From a checkpoint of a small audio captioner: encoder activation relu.
Rows from block 5 of the audio encoder of a small audio captioner, named by matrix and row number. Rows with one number belong to one channel. Each number is 500 + 40 x the weight over its row's rms, rounded and kept within 0 to 999. All counts start at 0. Numbers have three digits each. After the name is the row's rms in percent of the matrix's.
After each channel's rows are labels from the 100 clips, of 14976, where the channel reaches its highest value: "top examples" is what is common among them; "lies over" is the class under the peak. Only what is clearly more common there than usual is listed. The data: synthesized solo parts of chorales (CocoChorales).
# convs1: grouped (4 groups) 3x3 conv, stride 2 (encoder.blocks.5.convs.1.weight, 384x96x3x3, each kernel summed), inputs within the group 0-95
# convs2: expand pointwise conv (encoder.blocks.5.convs.2.weight, 768x384x1x1, transposed), outputs 0-85

convs1.188 096:570484432502416525482535515493466467552517514527568485562455464497458450540510547512549532446469479485590434464500474561534513522520532489490593492505481472497535462550453514526512532530553430523497407539519537527483538478461560532484537526522404533513503505566523509454503553481503558456
convs2.188 105:454467474403549553486470515458437432525497479502492487538479540478474492534499547469520500436549491540455458509492508485443505540494478551482482535436497502533456504481538454462497480462549442523462514520486500483480474564469498482581429560508408493501493488
top examples: note A#4; note G#4; note C5
lies over: A#4

convs1.58 093:504485488458479529512488578462471565406469503532463445445503451490580557476508500534441502436466518503529443507492506440488540495561492491468523482435485573519559591458464477515515457476462493518561468537503550445527498574504524474463519555494437469468507499487509477455387488515537541462
convs2.58 103:515488478435545469411511566495460523478499471518470505430494485513453522442464460422499531490522506460477531464553524482512473441538435453487489449430515417534537434414489480463524449546470493532496496499524537525548496479493406554460517442514545582551513549
top examples: note F4; note G#4; note D#4
lies over: F4

convs1.167 099:459547487510494532532503486534526518494491497483540482502492517477508509509510561501477426426462463462516382515517472481443475456517469443498495458486428637532455524569504463576467571515494416469516511476493481509511539454487554454508523457498468540476585485526467436455451491518539470442
convs2.167 110:525496530493584474443499525417539523515532484440482511491525443478445560521440508447544489463448524491493474440505509507550483466498450497418512424390461464430463583549493458493525469465436539484464548445562503501509521548465552554467469459467448599490528504
top examples: viola; note G#4; note D#4
lies over: G#4; D#4

convs1.205 117:507490568513431496472473530490527508483469504405464408591470490474502467409521476487516469460517444518512521562496549543520584554409477502516512473477440487458492472429480474435514412514453508491521483570500502470514534573467482442500511547490482532479570493537543490521446453481505491493
convs2.205 099:448564491473466498533500461552470470514458455529504528547532475521459428436519528486564546437541489485496484485512508545506497561521514516531500535464499443506472538460455492520422464499524446517517524437541522500628512514557435560530526473479532467531463520
top examples: oboe; note A4; note G4; note B4
lies over: A4

convs1.146 090:465488472539483516489498533487434495552458507506496514523498464482516482526522471451525550533562551489521604477445520483528469519484544463506491598455474447463490437550475477477501465491527579595495518496567476407527442432442539543500516488515493456559500444469446553589494491517505451471
convs2.146 108:488472521518455480539421556497504551473501563463591454522484393539457532520532421476462514476559458545502514505488414481529473480458469512531430530438419551468474449460530557470483487429497533558532442502475471463462498473441516521484442479525427464573481483
top examples: note C5; note G4
lies over: C5

convs1.102 090:487464474480501554490537505527503526461499423483511518464481466412564575563452439502459485387467512493513505450527573509477485461507510569439513467468491541574499533446516524483499551453498580479560534489481485483466457533521478523505492525408530477492481492534420534503458549545512553571
convs2.102 098:453494496524475518507483491497478455448542505513426539499510501506536434471516451446520480496440517501506498437482475486620519560471441512490514476510533533458556586502445470445513529513437565569517553493457487512500488552474530471439514525583565513463462519
top examples: note C5; note D5; note A#4
lies over: C5

convs1.100 105:438452442520437468482520483473479491531438518531410520462416488486481493407492568471457528459510526526499506448515616484482503393492517485481436563523525498523518537522463522436495493537494515512473499479494519523497544563533513515487411484431439523513426499510452474486476476504485542567
convs2.100 100:494453510520552479452450524518531491425508466488541489478555469532515489445496463464513447558473521434496507498540516504524565598509492517583525474463489482472610545431527498515490479576508555508493464465482471508472522478489545516434523559517476564595512438
top examples: note F4; trombone; note G4; note D#4
lies over: silence; D#4

convs1.323 108:527505433541432433501447533501465513537485510537542535564481428525523530456537506447533527506548499481478510505538531481483475534551487482546502478478435439464478554562460578488459457496467419498506495476451466455508496433489591488532452502508519524506479486446542522522521447439524626443
convs2.323 109:464566461507546537442503482425453532495449485471566525528495558544581517475529471512444471472470509432431559475448472459466459498459528463490455446572558441461559509446420490554526504488501471485582487467497499477468416441418518448511459513490494481500456443
top examples: note B3; note A#3; note A3; cello
lies over: B3

convs1.81 109:455562526410544536592480453479530491503589527503525456555530543502467483498462520487504476577483506465473479466460518476472518503502470493429465495502466555439414491496546483513478568470484449442500440492532475511464487470510482474486522477543534559470485574515529512548472478604491523608
convs2.81 101:529477548513476413543536502520507545550500530525494483457427493491500507512503527528504518402468437504576488454566490503523585522488569478482496498483507524502448493581503543480475474587449499476489505512449495501482483462477535499579502515470528566442578493
top examples: note B3; note F#3; bassoon
lies over: B3

convs1.329 096:496523436511501480498498441495515493466446526476505425545481547502423539503424528512470519478493500481472543531483421541535534498503523486380460471505455515527528487540509504424590502507501505465451513494556439530511536494517539561508490462460466432533443375442507486479444510474550534544
convs2.329 088:463458468382524437548502471448511477514481538525464518512544490486550533481498530541447519516561474520509397444492503500482528543494505519536534479469480552483480501443575541535475502520538477558467429510565513472580509521488554542540456492528460495507549507
top examples: note F4; note D#4; note A#4; clarinet
lies over: D#4; A#4

convs1.161 113:506517537498455557452535470473454559488459454566411524554506449545509461513485518473460435507444521514514579538471494436475453468473508468487517550527527665497452543512480491539476502485511438556475495517451510503443490451459522461552487530440471471461488468534446481493480487546474472467
convs2.161 106:499428485508491515523535535534532490536518481490474435544594492553468558439472433488536484454493492553537511509466516538474522421534487487475466480485581470464518469570520449477460522470508502563481499512591562460532494517480555545526477498451502633528530515
top examples: viola; note D#4; note G4
lies over: D#4

convs1.360 105:470544408558526493479491497488477496536464597486506519538532422534405553494553543471468552465508536445493486512523477556554522527505531479550570501495471542492564514551459551566512470487445505487478462478494439549445473577468443467470508463499533456503432522464466487503497439425526476479
convs2.360 105:519469525547515450470640484461507536469557526518545451522514433490471534517606515456495525536539517457477461497437475483543535550560520549481493518495481533499474490495502464607456525393517532561519553463502479465483498440496540532565537485502480478446515487
top examples: note B3; note C#4; cello; note G#3
lies over: C#4

convs1.160 095:498463467462491510521539549538489420501472451529525525591447484476522481578466423507490442471516527522588541486448506531436498485506565482437473549510536499482525553513499588540512570428535547531547429507541542439516464447536496492470510487462473497558468496474486504534513469471496408527
convs2.160 093:475492479461513585497538532450529497464561462510437452565501475530491497527524440454565435532449486492503488584533508487455432496514484482507512461515554487556525509548426482487476429525519432570543499573552444503500511423520426460461416507454520531477499550
top examples: note D5; note C5; note E5
lies over: silence

convs1.261 105:491521555480482488514510441525487463505528511464537477478476513475495508465553452555488485524470535488465461478506525547497561553490375470449518488508531524538490497543536433506432471489470584525554475527467516550576469533375550516613474511489443521503406474497530479495451517494463480487
convs2.261 102:518451438579539486510517594488455429523510528534508472431470581551491477406505555440424524548483452506482455479507496563485561505483467494437519528532493494520438507520490477563475461479553525481423502427509450452433506443455500461541556506416467492524518498
top examples: note D5; note C5; violin; note D#5
lies over: D5

convs1.220 113:461426506521524514535501471479457496534486450467534483478443556417604541568512475550412528506517475543493524520471460505547561482437459494477559495494548497467430486500440526462486456424501497438486515526508492484510530468467531515534517540479446479466419544508597523559464501455473477445
convs2.220 102:486566524507539492508534511462550514584485393528488474556503481579500447475489413548497488510562516466506447504491458483480456486523508584528487450455459495503456450459431446506509485572513491518598566459476547459544514454493447578513452507482510492553545489
top examples: note A#4; note A#3; note C5
lies over: silence

convs1.7 073:484468577553468523529473520453485532554501523529474429490393559521508531432510362509494545436514526525468491488509487509490479492512530438549546449511541476566466514490511434444547523544543531525452500508448524501512562469535452468591529482516467492485565497451547519500464509491453468519
convs2.7 095:521454550526510471433523474517450544510461446506508479559474496483541520462441501460480565457424505466564530509458524481551514518589501536539523500482459392509489488447489524481469522606526484549580508517552553509515476538492457487473474523492559504484527477
top examples: note A#4; note C5; note G#4; note A4
lies over: A#4

convs1.36 095:521513469496505546508465509573461519460485456444500501475508515487503446518440531533455527601508491442449492508503535547540528531456474541509495550486534458493498430545580463526525515459457421517535500500550524505473529493544470411497499423491409573484477505588570495536472597491479499489
convs2.36 096:506464491569552440468473515562506500516453448467558456548432495517481488532537535501517492527434464504535542581546459564462512497464482486516436442545437492486493470493437562640482473506499473545484529457566441504479500521513491482484572426520506440419484467
top examples: note B3; note G4; note C#4; note D4
lies over: silence

convs1.69 094:475592486452450508500487566540476550562512565508481467486475537451514536460508439517449456445543517512543487490420439532484452520533542498495493486498553438462516448475457470528472465529553540471523515506536540562541471508526560535468493464432545502447446448547525506522527415521393498512
convs2.69 096:536463504514470490459554490530525473511528578601450523475512506446601549466461456440456496514524539476474506566500543454485430436538516467499540452609454513492517508462430477420553461471563531475438571555427552554487444560526559486539465444559470514474470520
top examples: note D5; note C5; note B4
lies over: silence

convs1.359 094:450541520547486500536503498501418490486470518525476525465512454556417476513612528500459528494541543496493513551577489526541458586496517475515484555473512547484485510465503530495487524494535566491533531466635549516515482566492462394530483467465537459493519434517486554432471496510512469467
convs2.359 100:520481500502503496538520532480489479489458507478468469496496462499486461484555498465447465503458558499566532490515545539496487516558502493481543453535493465478481466439462464559495478454480524505532562507459559551486487494510505571573485467596528577462462482
top examples: note B3; note C#4; note A3; cello
lies over: B3

convs1.312 124:534477477451487459514486493452561514429470541484473538480510476482509584496529587453424553549526456528432503546497589483444410552522489515513556502481520463457512486467480537470443448469519490509524427456515462504472563475528476503519457434472538527519547519470501493445479450551480595521
convs2.312 109:479517492481487462532499497481400466493457486538442427557524499523523490485517485553520550501546529499488463489497514416470500447520467621491436504489557480409498531446467466486449538469530522508513484547498472490481514572517457414490547487451468475495514482
top examples: viola; note F#4; note A#3; note C#4
lies over: silence

convs1.119 106:472476527489479436455597499493486509534466466514434535536426530450509553508441555470555556431553484437510591547446489561472512473497518491474551513457518518521577533578558554553485526479507443524517446502503515460472538492490506516497487498462444524451482507581499439486521564540471535493
convs2.119 102:472524473501585459472471526480503515517521453513523505524516474548456449453519508498519550481527443548497511480584509530454531489432496467508467474478537482582468473480624465477495545457495515542523464471505507532432476487488467481584501449481502539504467588
top examples: note D5; note C5
lies over: C5

convs1.322 091:506510527501458527512497515432483495489508563481487540526512544446489461541471482522428502413543444537560504459474508460583474489513522495443431514504477426585483477455548518535534496498502550506482572518541508462549487578511504585499547494470504470454462426451548566506496588518433478515
convs2.322 099:426522462418509447444602473465465454532447468498499563528478475482546486431519481539498488450440471448548615542454491527573492462516578488461482470451540497510447460500517460476465505477516498509516469524449443508491496507463529475534514558460476488471526423
top examples: note D5; note B4; note C5; violin
lies over: silence

convs1.62 094:459534598521574477495511521500536532449463483510487474563498470552518485520529511474543524536471467579492540508426536540463444499511583498511434441564521466537497482482440497503527485464584539504404441510507497514465490524491534520559484424462431421527505510545457542503559495444520514523
convs2.62 104:459450457470482432415537449531503504512520548485447467472536482501495474609507577492570505474488522499580485467501532510513487502515476478495487463505460510523480608544496494485539453448461521498529507530470525536561556575471484560532475521569484486450508573
top examples: note A#4; note C5; note A4; note G#4
lies over: A#4

convs1.229 098:532495547456523512510498464495514545503530437536565493571547461454492540439441523539466426528443474505546527485448491400549523514443530526563575520412510611525490506449489506466563476431466522465497498496494516487511540461518507467456577512465494519518495506560531488569531460514498460481
convs2.229 099:497488524487472561450530557493581521477587539491455462536515501522510474532492485487547575486552514530492515482485482521442457555529510487567475440528457461488583533511503473505485495536500556483527434446503561474580483501474469494441439470525471557528541499
top examples: oboe; note C5
lies over: C5