Weights of a small audio captioner: log mel input, 9400 steps.
Rows from block 5 of the audio encoder of a small audio captioner, named by matrix and row number. Rows with one number belong to one channel. Each number is 500 + 50 x the weight over its row's rms, rounded and kept within 0 to 999. All counts start at 0. Numbers have three digits each.
Before each channel's rows are labels from the 100 clips, of 14976, where the channel reaches its highest value: "lies over" is the class under the peak; "top examples" is what is common among them. Only what is clearly more common there than usual is listed. The data: synthesized solo parts of chorales (CocoChorales).
# convs1: grouped (4 groups) 3x3 conv, stride 2 (encoder.blocks.5.convs.1.weight, 384x96x3x3, each kernel summed), inputs within the group 0-95
# convs2: expand pointwise conv (encoder.blocks.5.convs.2.weight, 768x384x1x1, transposed), outputs 0-85

lies over: F3; D#4
top examples: note D#4; note F4; note C4; note F3
convs1.31:410471487493501530509544438428526593458497549454479495471510418454550427564482460477520506549459583566425470464420496516612498563495436545439467396493482535472450501482557536485608512360449397533488457547484488545438447511534538437521437521501491512498436549606482438492542493460485524560
convs2.31:483534527446520479512473529480443472549468478504496543507434588513489474440529497435399456523498544502415559511611564534516487448491495460543550547492451481506516545528528467599469454479502481550525599543470529463549488465441568527533477444453602623468400550

lies over: C4
top examples: note C4; note A#3; note C#4; clarinet
convs1.99:445623505529616480512477455506410551515489561481498522488559462541460463502616530606408466485454486516532533383526522508609526565523542464491466384412597510582489533508464477459410473551501483538378449470538505479494485486568512532534546451527456479473531516520543494472468491469565501475
convs2.99:467529514485516519558501511446465511524441427479413484454456540499505488450563556478480491536497492489566489489504638499486610522587480555460495509438433517457460599483485517488519531431397502542429551531459512488380506492434464463563551456450452442487407579

lies over: D4
top examples: note C4; note D4; note D#4
convs1.287:521647511485481531472430502487499541533494526588559531513545405602538510521401516474521468466478487531547458496505478530485527533520434451487487430455402527612535434509561530499470504545407493513549521475423533405628435547416517444585495474561466456597500475547481492469489484510455439541
convs2.287:576503434548538542450459574478520440517469475503463402519524547502460512463472443490483559442436531550504487565519523401468541448494546454519530411509538445554570487558522484524541445439488497530550419489518438463618507529506490446529412541454518465500569515

lies over: E4
top examples: note F#4; note E4; note G#4
convs1.238:466501499547553566506470435415484488456501492494504520523488496447528449546454584478532525511447445521594499429513520609551571546432542527446538540553449439527522513461503387452482583445473581480520542569457411461410378469600459508427490500446437497525504462471536496617565445528472527482
convs2.238:521434478489476584458498502505513483499477493452513498516522564641533585498568501515480589489428491549503489542479479514530544501538501410512531470560478505487499511530504479525483485616522509486545518545566511576480486398580520457445490638525472442527472505

lies over: F3
top examples: cello; note F3; note G#3; note A#3
convs1.197:562413482449481474528564552466456479586447497528519528432490510462590529494568457514408418498565438518449523462511461469507459439514476500431508441471483459427559476576475479476538539511505398526491551466482512591492521528465381531413547474444504404454492542528504562553585629598476456491
convs2.197:469629505478447484439505479485486489471518394477602601488408456490462448540445578490460469572520449491510553427505454546470500472511497489560438443491519534551514425528465516509516535499562544476467492469454451546426423383480496439455498405551498426471496533

lies over: D4
top examples: note E4; note D4; trombone; note C#4
convs1.162:492483485477497564524474512551421538486541472541463527488574430458497482574551480504604550531544546491508451521320447524412447411536472525458405576514445515514537457463498455481540409511509510437541542503491528488377493493480468522502368552454507513478525536450582414485515542438468577494
convs2.162:459483465614587445452501494553509404520504509490425540466590492478528549487538505542501567389460530416469523569451472476468471549463507602519475570500544490492507545626492544494479513498535463489500462435512577435506541509522442475486475480430437493522455400

lies over: F3
top examples: cello; note G3; note F3; note A3
convs1.143:470531397534435525476452483505373558493524512519554484449698421507509512415581530540522505455452564514459548555478510459555566480480541600404436518556506574490502557445480494523441507505494560454405538508477458500508469567510509478498533445488498409530560528547454527446522471511502460570
convs2.143:469552520509467533422586521526493432466414471459563389508530468469504446495487447477525441522530443479577624529424547528532487495469419475500502435483500436490367480505588398565532462477629457501451495498513470413513541421583580427461400450517464440552543553

lies over: C4
top examples: note C4; note D4; cello
convs1.185:466533501453482509441528448586545532476574484443530503518530498450602471481462423522418416446517531582485565488411483499485513532487482566587457420404539458498447472484505519595492525447478595536496516482464604488576389542405483512501390543526528565472528488417542540469521456508540460564
convs2.185:459462592469505467489544504434500492432615495403519425486550525411495543449468413511417479490548524537569515397545444501495502515448483502460429523529417436487398506519420482456485494450521519482364417494427444401546477454585511456565506382431482474516470468

lies over: F#3; F#4
top examples: note F#3; note G#3; note F#4; note E4
convs1.282:535475531503462406446435541453461522494563552484542627481483534586451551499476449561420482539522415487490494475531438433399544457551451498518451493383518530534525550439448555491532455489630549517491485473524436457506538421547480481554496441620573474556517468488491605462498532506547453477
convs2.282:459541510517502525477438577526541486491556524470561567511483587461570484459519505538435509483423434466505488520496535541510556554482616491570482414523511492469498474565528484513488467463466532518479493512559462480410611487540591520478493547484446580487539525

lies over: F#3
top examples: note F#3; note B3; note G#3; note E3
convs1.22:503489500528449416445517500523476595516577431506503515574576524556504521582474550505466465424528467525484594562475515528508412538527529520533496519509464505526553537523357514559482450503564547473493503606468571608489561484520531421518508495539556466542560437350492517480510509416599508436
convs2.22:461488549447488485527517521514576451559555580454521489482435518468517435435533430500474506506480642457462466488515485515517496444496527397562525461472572450500549524465467446420500457487428477585493486489567563512436493462539488527563572536499516383417506467

lies over: E4
top examples: note E4; note F4; note D4; note G4
convs1.135:406464498516597458526493519496426541442461434575586506468501514488423501486518547454468524510590486499530500450477536552435397507451544435532403528509514513587463531474554548493425484562472473564417418487422548505530541507572495579518477528481487497539510519622626483404459537522549483434
convs2.135:520448594367430470545463448524457440490411447456474457529503480454451530463483509496450513471539555515488501524475565430418576474526465546460447506491445511543479410457477509480480427448506568432534591488545575601560398472392477445477583487432536507508459569

lies over: E4
top examples: clarinet; note E4
convs1.168:466467566497472530518522523494586591507486506507493501531575457519430501448623457484458409566483505495485546544526444441421540451433509402501463486531495517478559470586430467496498514521532506498453390427485470498508531421514481427530558439527492539398439504415365584526452469489513429417
convs2.168:472503443548530507540473457490487416557432501398409580471548532443425435440508416431518469538515515480463438436541621461495567420518530546631525508508595431516551579525480555484478479483531461477434512492463523461542469393500487536552520511536462498418476527

lies over: C4
top examples: note C4; note A#3; note D4; note C#4
convs1.112:483447443477586616543511480540516451511588514448530542461642553504491563572556442613555550445571538501493515472407410436542496540524543517511513499490439475538560486532553560441526551540491409420489484555515497406450471513529513476461531503433583505484487541429540472529447449452554555490
convs2.112:451575502554538644462476475442389487499510523507444538427502512435564451490529621490428456465402511470421424454513406475489524396491378517446543436573428508556511456530542446523525489397479496515452455543510554447445446444507479608553532491544541552444410488

lies over: D4
top examples: note D#4; note D4; note F4; note C4
convs1.96:459510509525634495549529544479462468454503480537616545542460530498489511475495588541540457374578490487566601518528410539511451703515455535445550552449465556497578461460543506595507492519467493523542511532463527557467525535534475479514493516499432425521470454500554495442473533446451479522
convs2.96:433452444502578522467466571510536517515560545474471493489523521532516442446519409540394473499501539434457532502454605514481439495455494501502521518442441454528428540435501422532433459534421519540513557474539573462541441492524512488463583600512475468554408484

lies over: D4
top examples: note E4; note D4; note F#4; viola
convs1.336:457545575545432509550471490507491476572511551441506478530539508539433453484521475378528550492526566583435565531557509459434535472481462490536420433543537514548567507441418486511635522516517472465467527506557544477448427528407604444476434582552454508438460505501486422431427474430541564501
convs2.336:523427586531496450522478503488556498483490560534477449437572434531563570516548508455433508488508533410479514572433531446515463518504551558539531512527467528456526436500453541553503515592482469432432597483576565498419516474476517511497462588463464444510426497

lies over: F#3
top examples: note F#3
convs1.41:459501507535498556523425544442534572520598474460520494477448520525584495454460498462470453505437498546523503611411496512518546591578502528434496477485414430512431539468526509503548567484531545474480457462511408509507415514489469492550411521480455504427445505613524456556458550623574611566
convs2.41:427482575469522488449427590521501478521489546467541519470507420504555469528425494502541520551477490490540536461541514603500474432501534413478572518482559567518508509439470494508508587538476559404517504529487522510467513548503443552549455500524535602566477543

lies over: D4
top examples: note E4; note D4; viola; note F#4
convs1.231:519504554507491548500413523506448532493385510453422440462527532422573505497622510542511467525629526500435496489524510440504479550490484533534487472525537439478459521497485506634402537448503438377437493533486594574540485476450550515517467461582431389506388503490507515487461528501481500453
convs2.231:516503529475528502532512512462430445557464532471528513442469508476487522494491566537526443582462542580461509413577494511533523570566700499465577517524431522515520482507575488528559458510549493422476515503461509559544515541598452546544496548398474436490434540

lies over: E4
top examples: note E4; note D4; note F#4; note F4
convs1.291:520463489503501486441464512512467531414545504544497531545574529401551419523487508498485537489578490428414424497466475377456498520537540447438545478565487522396475537522477371472443515506491532596655421583500538482497535530521552439518436516488500475546529510483532475445593522505534537402
convs2.291:474419501504502485455509459441523524543516568432489544524450447500428616496413535371467471530532523500356453463458446462550438485504584422432396489466420497488468487651515508551499559416506504495484480566472578540490431494509572576546542571463586530445479580

lies over: E4
top examples: note D4; note E4
convs1.276:425476459584477507384448478569475517551522594477602563462569509489461563528523562505498449462451445581448529585494399502423488492476479480452551462534423488545544551531517527490602492501493434567488515434428480370588452513472462443502538507490487527584483539553515477438450447550506465463
convs2.276:470518582447476586517534529451500543495537461466403437496481466592496552461421550502510558553534459424515453547538418563483509532472416455541538446490590559334521490547480437462452489503506516471497444550512555479456452496472444386466566582511432505494529521

lies over: D4
top examples: note D4; note C#4; bassoon; note B3
convs1.352:449427537390431493471459535502576566581638488565479510546532534443501498438438473415577483440521467497550478496419559573459526563524538457464517445431485460514482438575525472417508513448474506469532580394461523511486579506515578548545476486442522505515459513389476453530515576541478530545
convs2.352:520459612472478459505610435457480490530559449539410522611539584465452523458586415565518474422596504489540484633440507541523384531530547524520631420494498560476452535492550512450505526544522462491451514453480577521444545435506456445546556520509566528457491423

lies over: C4
top examples: note C4; note A#3; note B3; bassoon
convs1.358:445572508524414437515511507530470459568568579492496542474437547540520492577427439477561486541517464520399515549513486464402624482536495536550441579450491532542474487482529558490482497466479475440508526462618568492490521574507385542465516529493479500456466515502465334564439506417455472473
convs2.358:617501492489487570515584419595455515419456568518601475506577424522590482453431546595539413532538570587490506478508396526480551492496545506454444533467519568513445516512517570501502476448455501457464433490363464478578418458446520464440474470433505521513476453

lies over: C4; C5
top examples: note C4; note A#3; note C5; note C#4
convs1.117:600518556500490456469582463453433538521544468435493549567459463470464444479478638455476493476548434492572546452441456558503498455581491495481480479475488540578550522453503580506463581431590481550558428549501562457547419490486516573580549476498367479499544441592477440488508541514530444508
convs2.117:459531561474603491476585538403586543545571527486457456517472451510586438503438485467541584531523512465497436471500535576577471516457496518481520522540477446496488469513440440490517440470494614433515530565509555539507546583546518498555488485471526520449506541

lies over: E4
top examples: note E4; note F#4; note D4; note C#4
convs1.239:497470533528489460496637515516458438527477494495583557507401443529467501431473490500491536612501550586493508476457534449534428471531435434416485550506601526537443486507515435574545465544552576593437517545536510405488540480491554523509475488568578414495472468440457544530440566430553576531
convs2.239:581554459436546474501510438463489463603725479471482517489440516433438557499500462496557451542510498492475507512484500494437454562483457493423522546508562486503534614521419491440405414465431497569534454494454500650519477537573473503479467606531545535530429471

lies over: D4; F4
top examples: note D4; note D#4; note F4; note E4
convs1.364:511519482499517450438506556406470443435400514525454485647535600515477482461525502463502456505542451464438449510519529575624513585478500431484480403509490460573536537472546470481506473516443443523533575456533571548437571522481461501522526485527513420535535389447465473474612435474559526457
convs2.364:530498412462536451644519537480488399450510481446547566494535474483484445426548380513451546430459488436501494485540582524560384524423579568516482455399409554455465519404470513513452432401539419493476553486606580596433449474381473496468487492501506487451494354