A small audio captioner, trained from scratch.
Model: log mel input, encoder arch resnext, encoder norm batchnorm, encoder depths [2, 3, 3], decoder width 256, decoder norm layernorm.
Training: soap at rate 0.0014, batches of 128.
Data: 39062 training examples, 30.8 epochs.
Rows from block 4 of the audio encoder of a small audio captioner, named by matrix and row number. Rows with one number belong to one channel. Each number is 128 + 32 x the weight over its row's rms, rounded and kept within 0 to 255. All counts start at 0. After the name is the row's rms in percent of the matrix's.
After each channel's rows are labels from the 100 clips, of 14976, where the channel reaches its highest value: "top examples" is what is common among them. Only what is clearly more common there than usual is listed. The data: synthesized solo parts of chorales (CocoChorales). In brackets: how many of the 100.
# convs1: grouped (4 groups) 3x3 conv (encoder.blocks.4.convs.1.weight, 192x48x3x3, each kernel summed), inputs within the group 0-47
# convs2: expand pointwise conv (encoder.blocks.4.convs.2.weight, 384x192x1x1, transposed), outputs 0-127

convs1.21 077 [150  95 161 140 213 136 172 153 153 180 150  99 162 122  87 152  99 133 139 118  99 132  91  74  87 186  75 110 157  84 171 128 165 155 146 113 102  99 123 114 132 125 134 139 170 175 101 123]
convs2.21 103 [ 38 109 122  87 175  92 144 127 118 110 116 171 101 116 121  97  63  88  97 130 191 172 106 133  85 142 122 146 115 100  99 114 148 107 125 164 161 151  87 129 133 143 113 114 148 158 133 177 123  80  77 128 128 112 127 145 158  90 105 109  94 102 143  95  92 141 142 147 105 165 107  74 152 135 152 132 118 109  82 140 124 154 110 126 142 135 164 125  89 126 197 159 179 119 121  82 137  81 135 179 110 122 139 184 157  57 180 166 107  77  92  91 113 137 130  98 125  95 100 139 149 139  64 173 156 110  82 118]
top examples: note C4 (48); note A#3 (40); note D4 (37); note A3 (30)

convs1.156 093 [ 66 133 123  71  93 148 189 119 128 135 171 142  79  95 178 167  87 101  71 104 123 121  99 112  87 205 143 126 153 129 157  94  93 143 125 113 140  79 110 123 157 107 118 145 129 152 144  85]
convs2.156 091 [150  87 140 134  73  91 134 127 138 113 103 105 129 157 101  73 122 103  89 139 145  79 152 170  87 119 146 141 145 152 144 116 100 118 162 106 124 136 105 129 110 108 153 131 136 113 198 191 147 105 103 141 164 133 125  56 141 104 176 156 134 160  87  95 121 137 108  86 122 154 116 145  74 213 106 113 105 146 108 143 116  70 123  54 157 133 148 179 157 185 122 168 106 105 112 109 143 149 127 158  59 135 177 133 105 153 121 123 177 140 159 121  73 128 161 171 151 127 120  84 147 156 116  88 111  85 171 131]
top examples: note C#4 (32); note G#3 (26)

convs1.174 087 [135 139 170 136 127 136 125 158 129 120  71  71 105  85 213 150 126 101 133 160  47 154 137 131 128 118 126 144 157 138 200  60 107 193 128 158 156 105 124 120  95 117 127 137 128 138 137 155]
convs2.174 095 [112 107  89 133  94 168 116 125  79 131 156 122 119  88  75 126 132 125 117 151 162 115  85 157 160  78 173 119 131  93 117  97 113 127 139 111 102 120  76 132  87 103 163 154  53 143 163  83 172 140 184 143 116 105 115 131 153  94 137  77 121 142 112 100 121 150 169 121  79 138 157 113 128 126 135 106 171 177 157 136 155 126  80 111 123 165 131  86 172 109 115  96 173 126 104  59 154 146 108 187 120 119 121 124 131 143 127  66 130 127 176 125 108 138  83 192 164 123 177 129 137  77 128 204 102 128  58 222]
top examples: note C#4 (33); note E4 (29); note D#4 (29)

convs1.83 118 [184 140 168 122 136  96 137  85 128  99 125 129 138 171 151 104  64 151 132 102 181 144 163 109 146  99 141 210 112 127 113 123 187 129  93 143 117  88 131 159 121 130 185  84  88 151 158 183]
convs2.83 090 [147  92 114 114 163  85 153 148 129 138 149 113 127 148 175 224 111 111 115 144 175  81 124  95 168 148  88  70 130  97  87 163  66  91 105 115 128  77  56  92  76  69 160 167 179 143 175  89 159 152 112 135 119 153 107 135 106 140  98 169 147  86  91 128  25 103  90 101  73 189 139 121 151 110  97 144 153 142 142 178 163  59 136 128 125 163 154 173 146  80  87 129 133 147 165 107  41 144  91 115 131  89 120 101  67 168 119 169 153  78 101  85  98 124 129 177  66  95  61 139 147  88 173 158 131 132 151  94]
top examples: note C#4 (69); note B3 (48); note G#3 (39); bassoon (34)

convs1.59 098 [162 177 160 190  99  98 156 146 144  73  53 112 118 102 145 123  86 192 136 150 153  90 126 118 125 119  76 169 145 117  86 136 151 140 149 134 169  97 178 142 139 173 125 137 107 159 172 110]
convs2.59 092 [181 112 175 114 174 113 177  75  91 150 104 129 121  89 215  88 141 191 245 145 109 127 105  94 130 102 117  93 129 134 124 156 134 129  92 179 122  65 140  82 153 111  73  96 103  79 147 137 113 123  70 114 158 141 161 116 128 110  58 151 157  97 166 120 120 100  70 170 103 182  76  68 110 170 103 121  88 124 118 113 163 116 111  61 131 133 174 116 123 121  89  77 117 152  76 142 146 115 159 147 117 147 119 167  93 137  97 118 112 124  78 127 123 165 112 125  82 143  86 141 149 193 153 105  82 208 133 149]
top examples: note C#4 (72); note A#3 (49); note C4 (46); note G#3 (38)

convs1.40 104 [ 73 131 155 116 150 112 162 193 127  86 126 121 126 102 183 124  71  91 134  65 114 205 120 125 181 157 151 117 110 137  99  93 140 120 136 176 132  87 155 145 123 112  63 139 152  90 128 126]
convs2.40 103 [ 93 102 169 104 117 103 151 155 108 159 126 139 177 150 121 151 146  97 147  87 131  68 151 200 108  70  78 134 102 127  47 139  84 130 132  70 127 145 142 164 171 102 152 149 147 113 102 164 144 152 105  93  73 160 143 141 136 102 111 181 101 129 152 170 106  81  90  90 115 159 182  88 155 145  86 118 227 115 131 133 119 124 116 161 120 113 103 123 137 159 157  99 133 108  97 137  68 129 110 175 140 128 185  93 153 174 104 172 184  88 125 102  52 119 127 105 133 138  85  53  87 128 128  80 179 109  99 103]
top examples: note C#5 (60)

convs1.51 111 [105 188 162 121 138 112 163  92 164 105 100 169 153 150 201 136  99 123 139 154 154 133 134  94  88 128 130 140 126 124 103 139 162 157 110 103 212 140 202 149 145 151 129 107 100 189 151 169]
convs2.51 101 [170 106 173 159 101 113  74 189 103 165  80 144 146 102 141 127 125 147 153 122 124 125  93 139 150 154  74 128 164 116 132 139  65 117 128 151  87 149 130  72  78 131 107  70 187 134 118 105 118 103  89 125 133 164 153 157  91 171 122 144 121 136 160 123 124 120  97 134  85 156 127 111 103 123 112 125 138 149 104 128 135 120 117 193 149 142 182 170 170 129  55 140 144 108 128  78 106 106 110 114  84 123 106 100 122 106 132  98 164 164 132 149 165 151 118 118 142 111  92  73  65 193 146 145  72 160 114  96]
top examples: note C4 (56); note C#4 (52); note B3 (33); cello (27)

convs1.169 113 [ 82 153 128 153 142 114 174 183 126 128 143 120 139 141 176 137 112 173 169 108  95 113  41 124 146 119 136 109 148 141  97 129 116 154 146 193 179 116 141 138 158 103 123 199 181 179  96 145]
convs2.169 108 [172 109 148  87 153 104 153  95 184  86 144 166 128 145 181 117 135  90 155 166  84 120 111 141 120 179  66 110 166 180 153  81 162  82 127  99 172 153 137  86 132 133 153 151 125 133 162 105 110 140 112 137 132 129 159 150 155 142 132 193 102  90 154 126 146 125 130 163 183 176 167 149 151 136 142 165 142 111 143 122 113 146 148 164  83 184  59  89 167 123 144 157  71 109 146 134 117  58 135 108 153 133 128 118 114 135 179 149 153 136 140 142 154  92 112 139 109 154 179 140 111  93 160 141 150 140 163 167]
top examples: note C#4 (44); note F4 (36); note D#4 (26)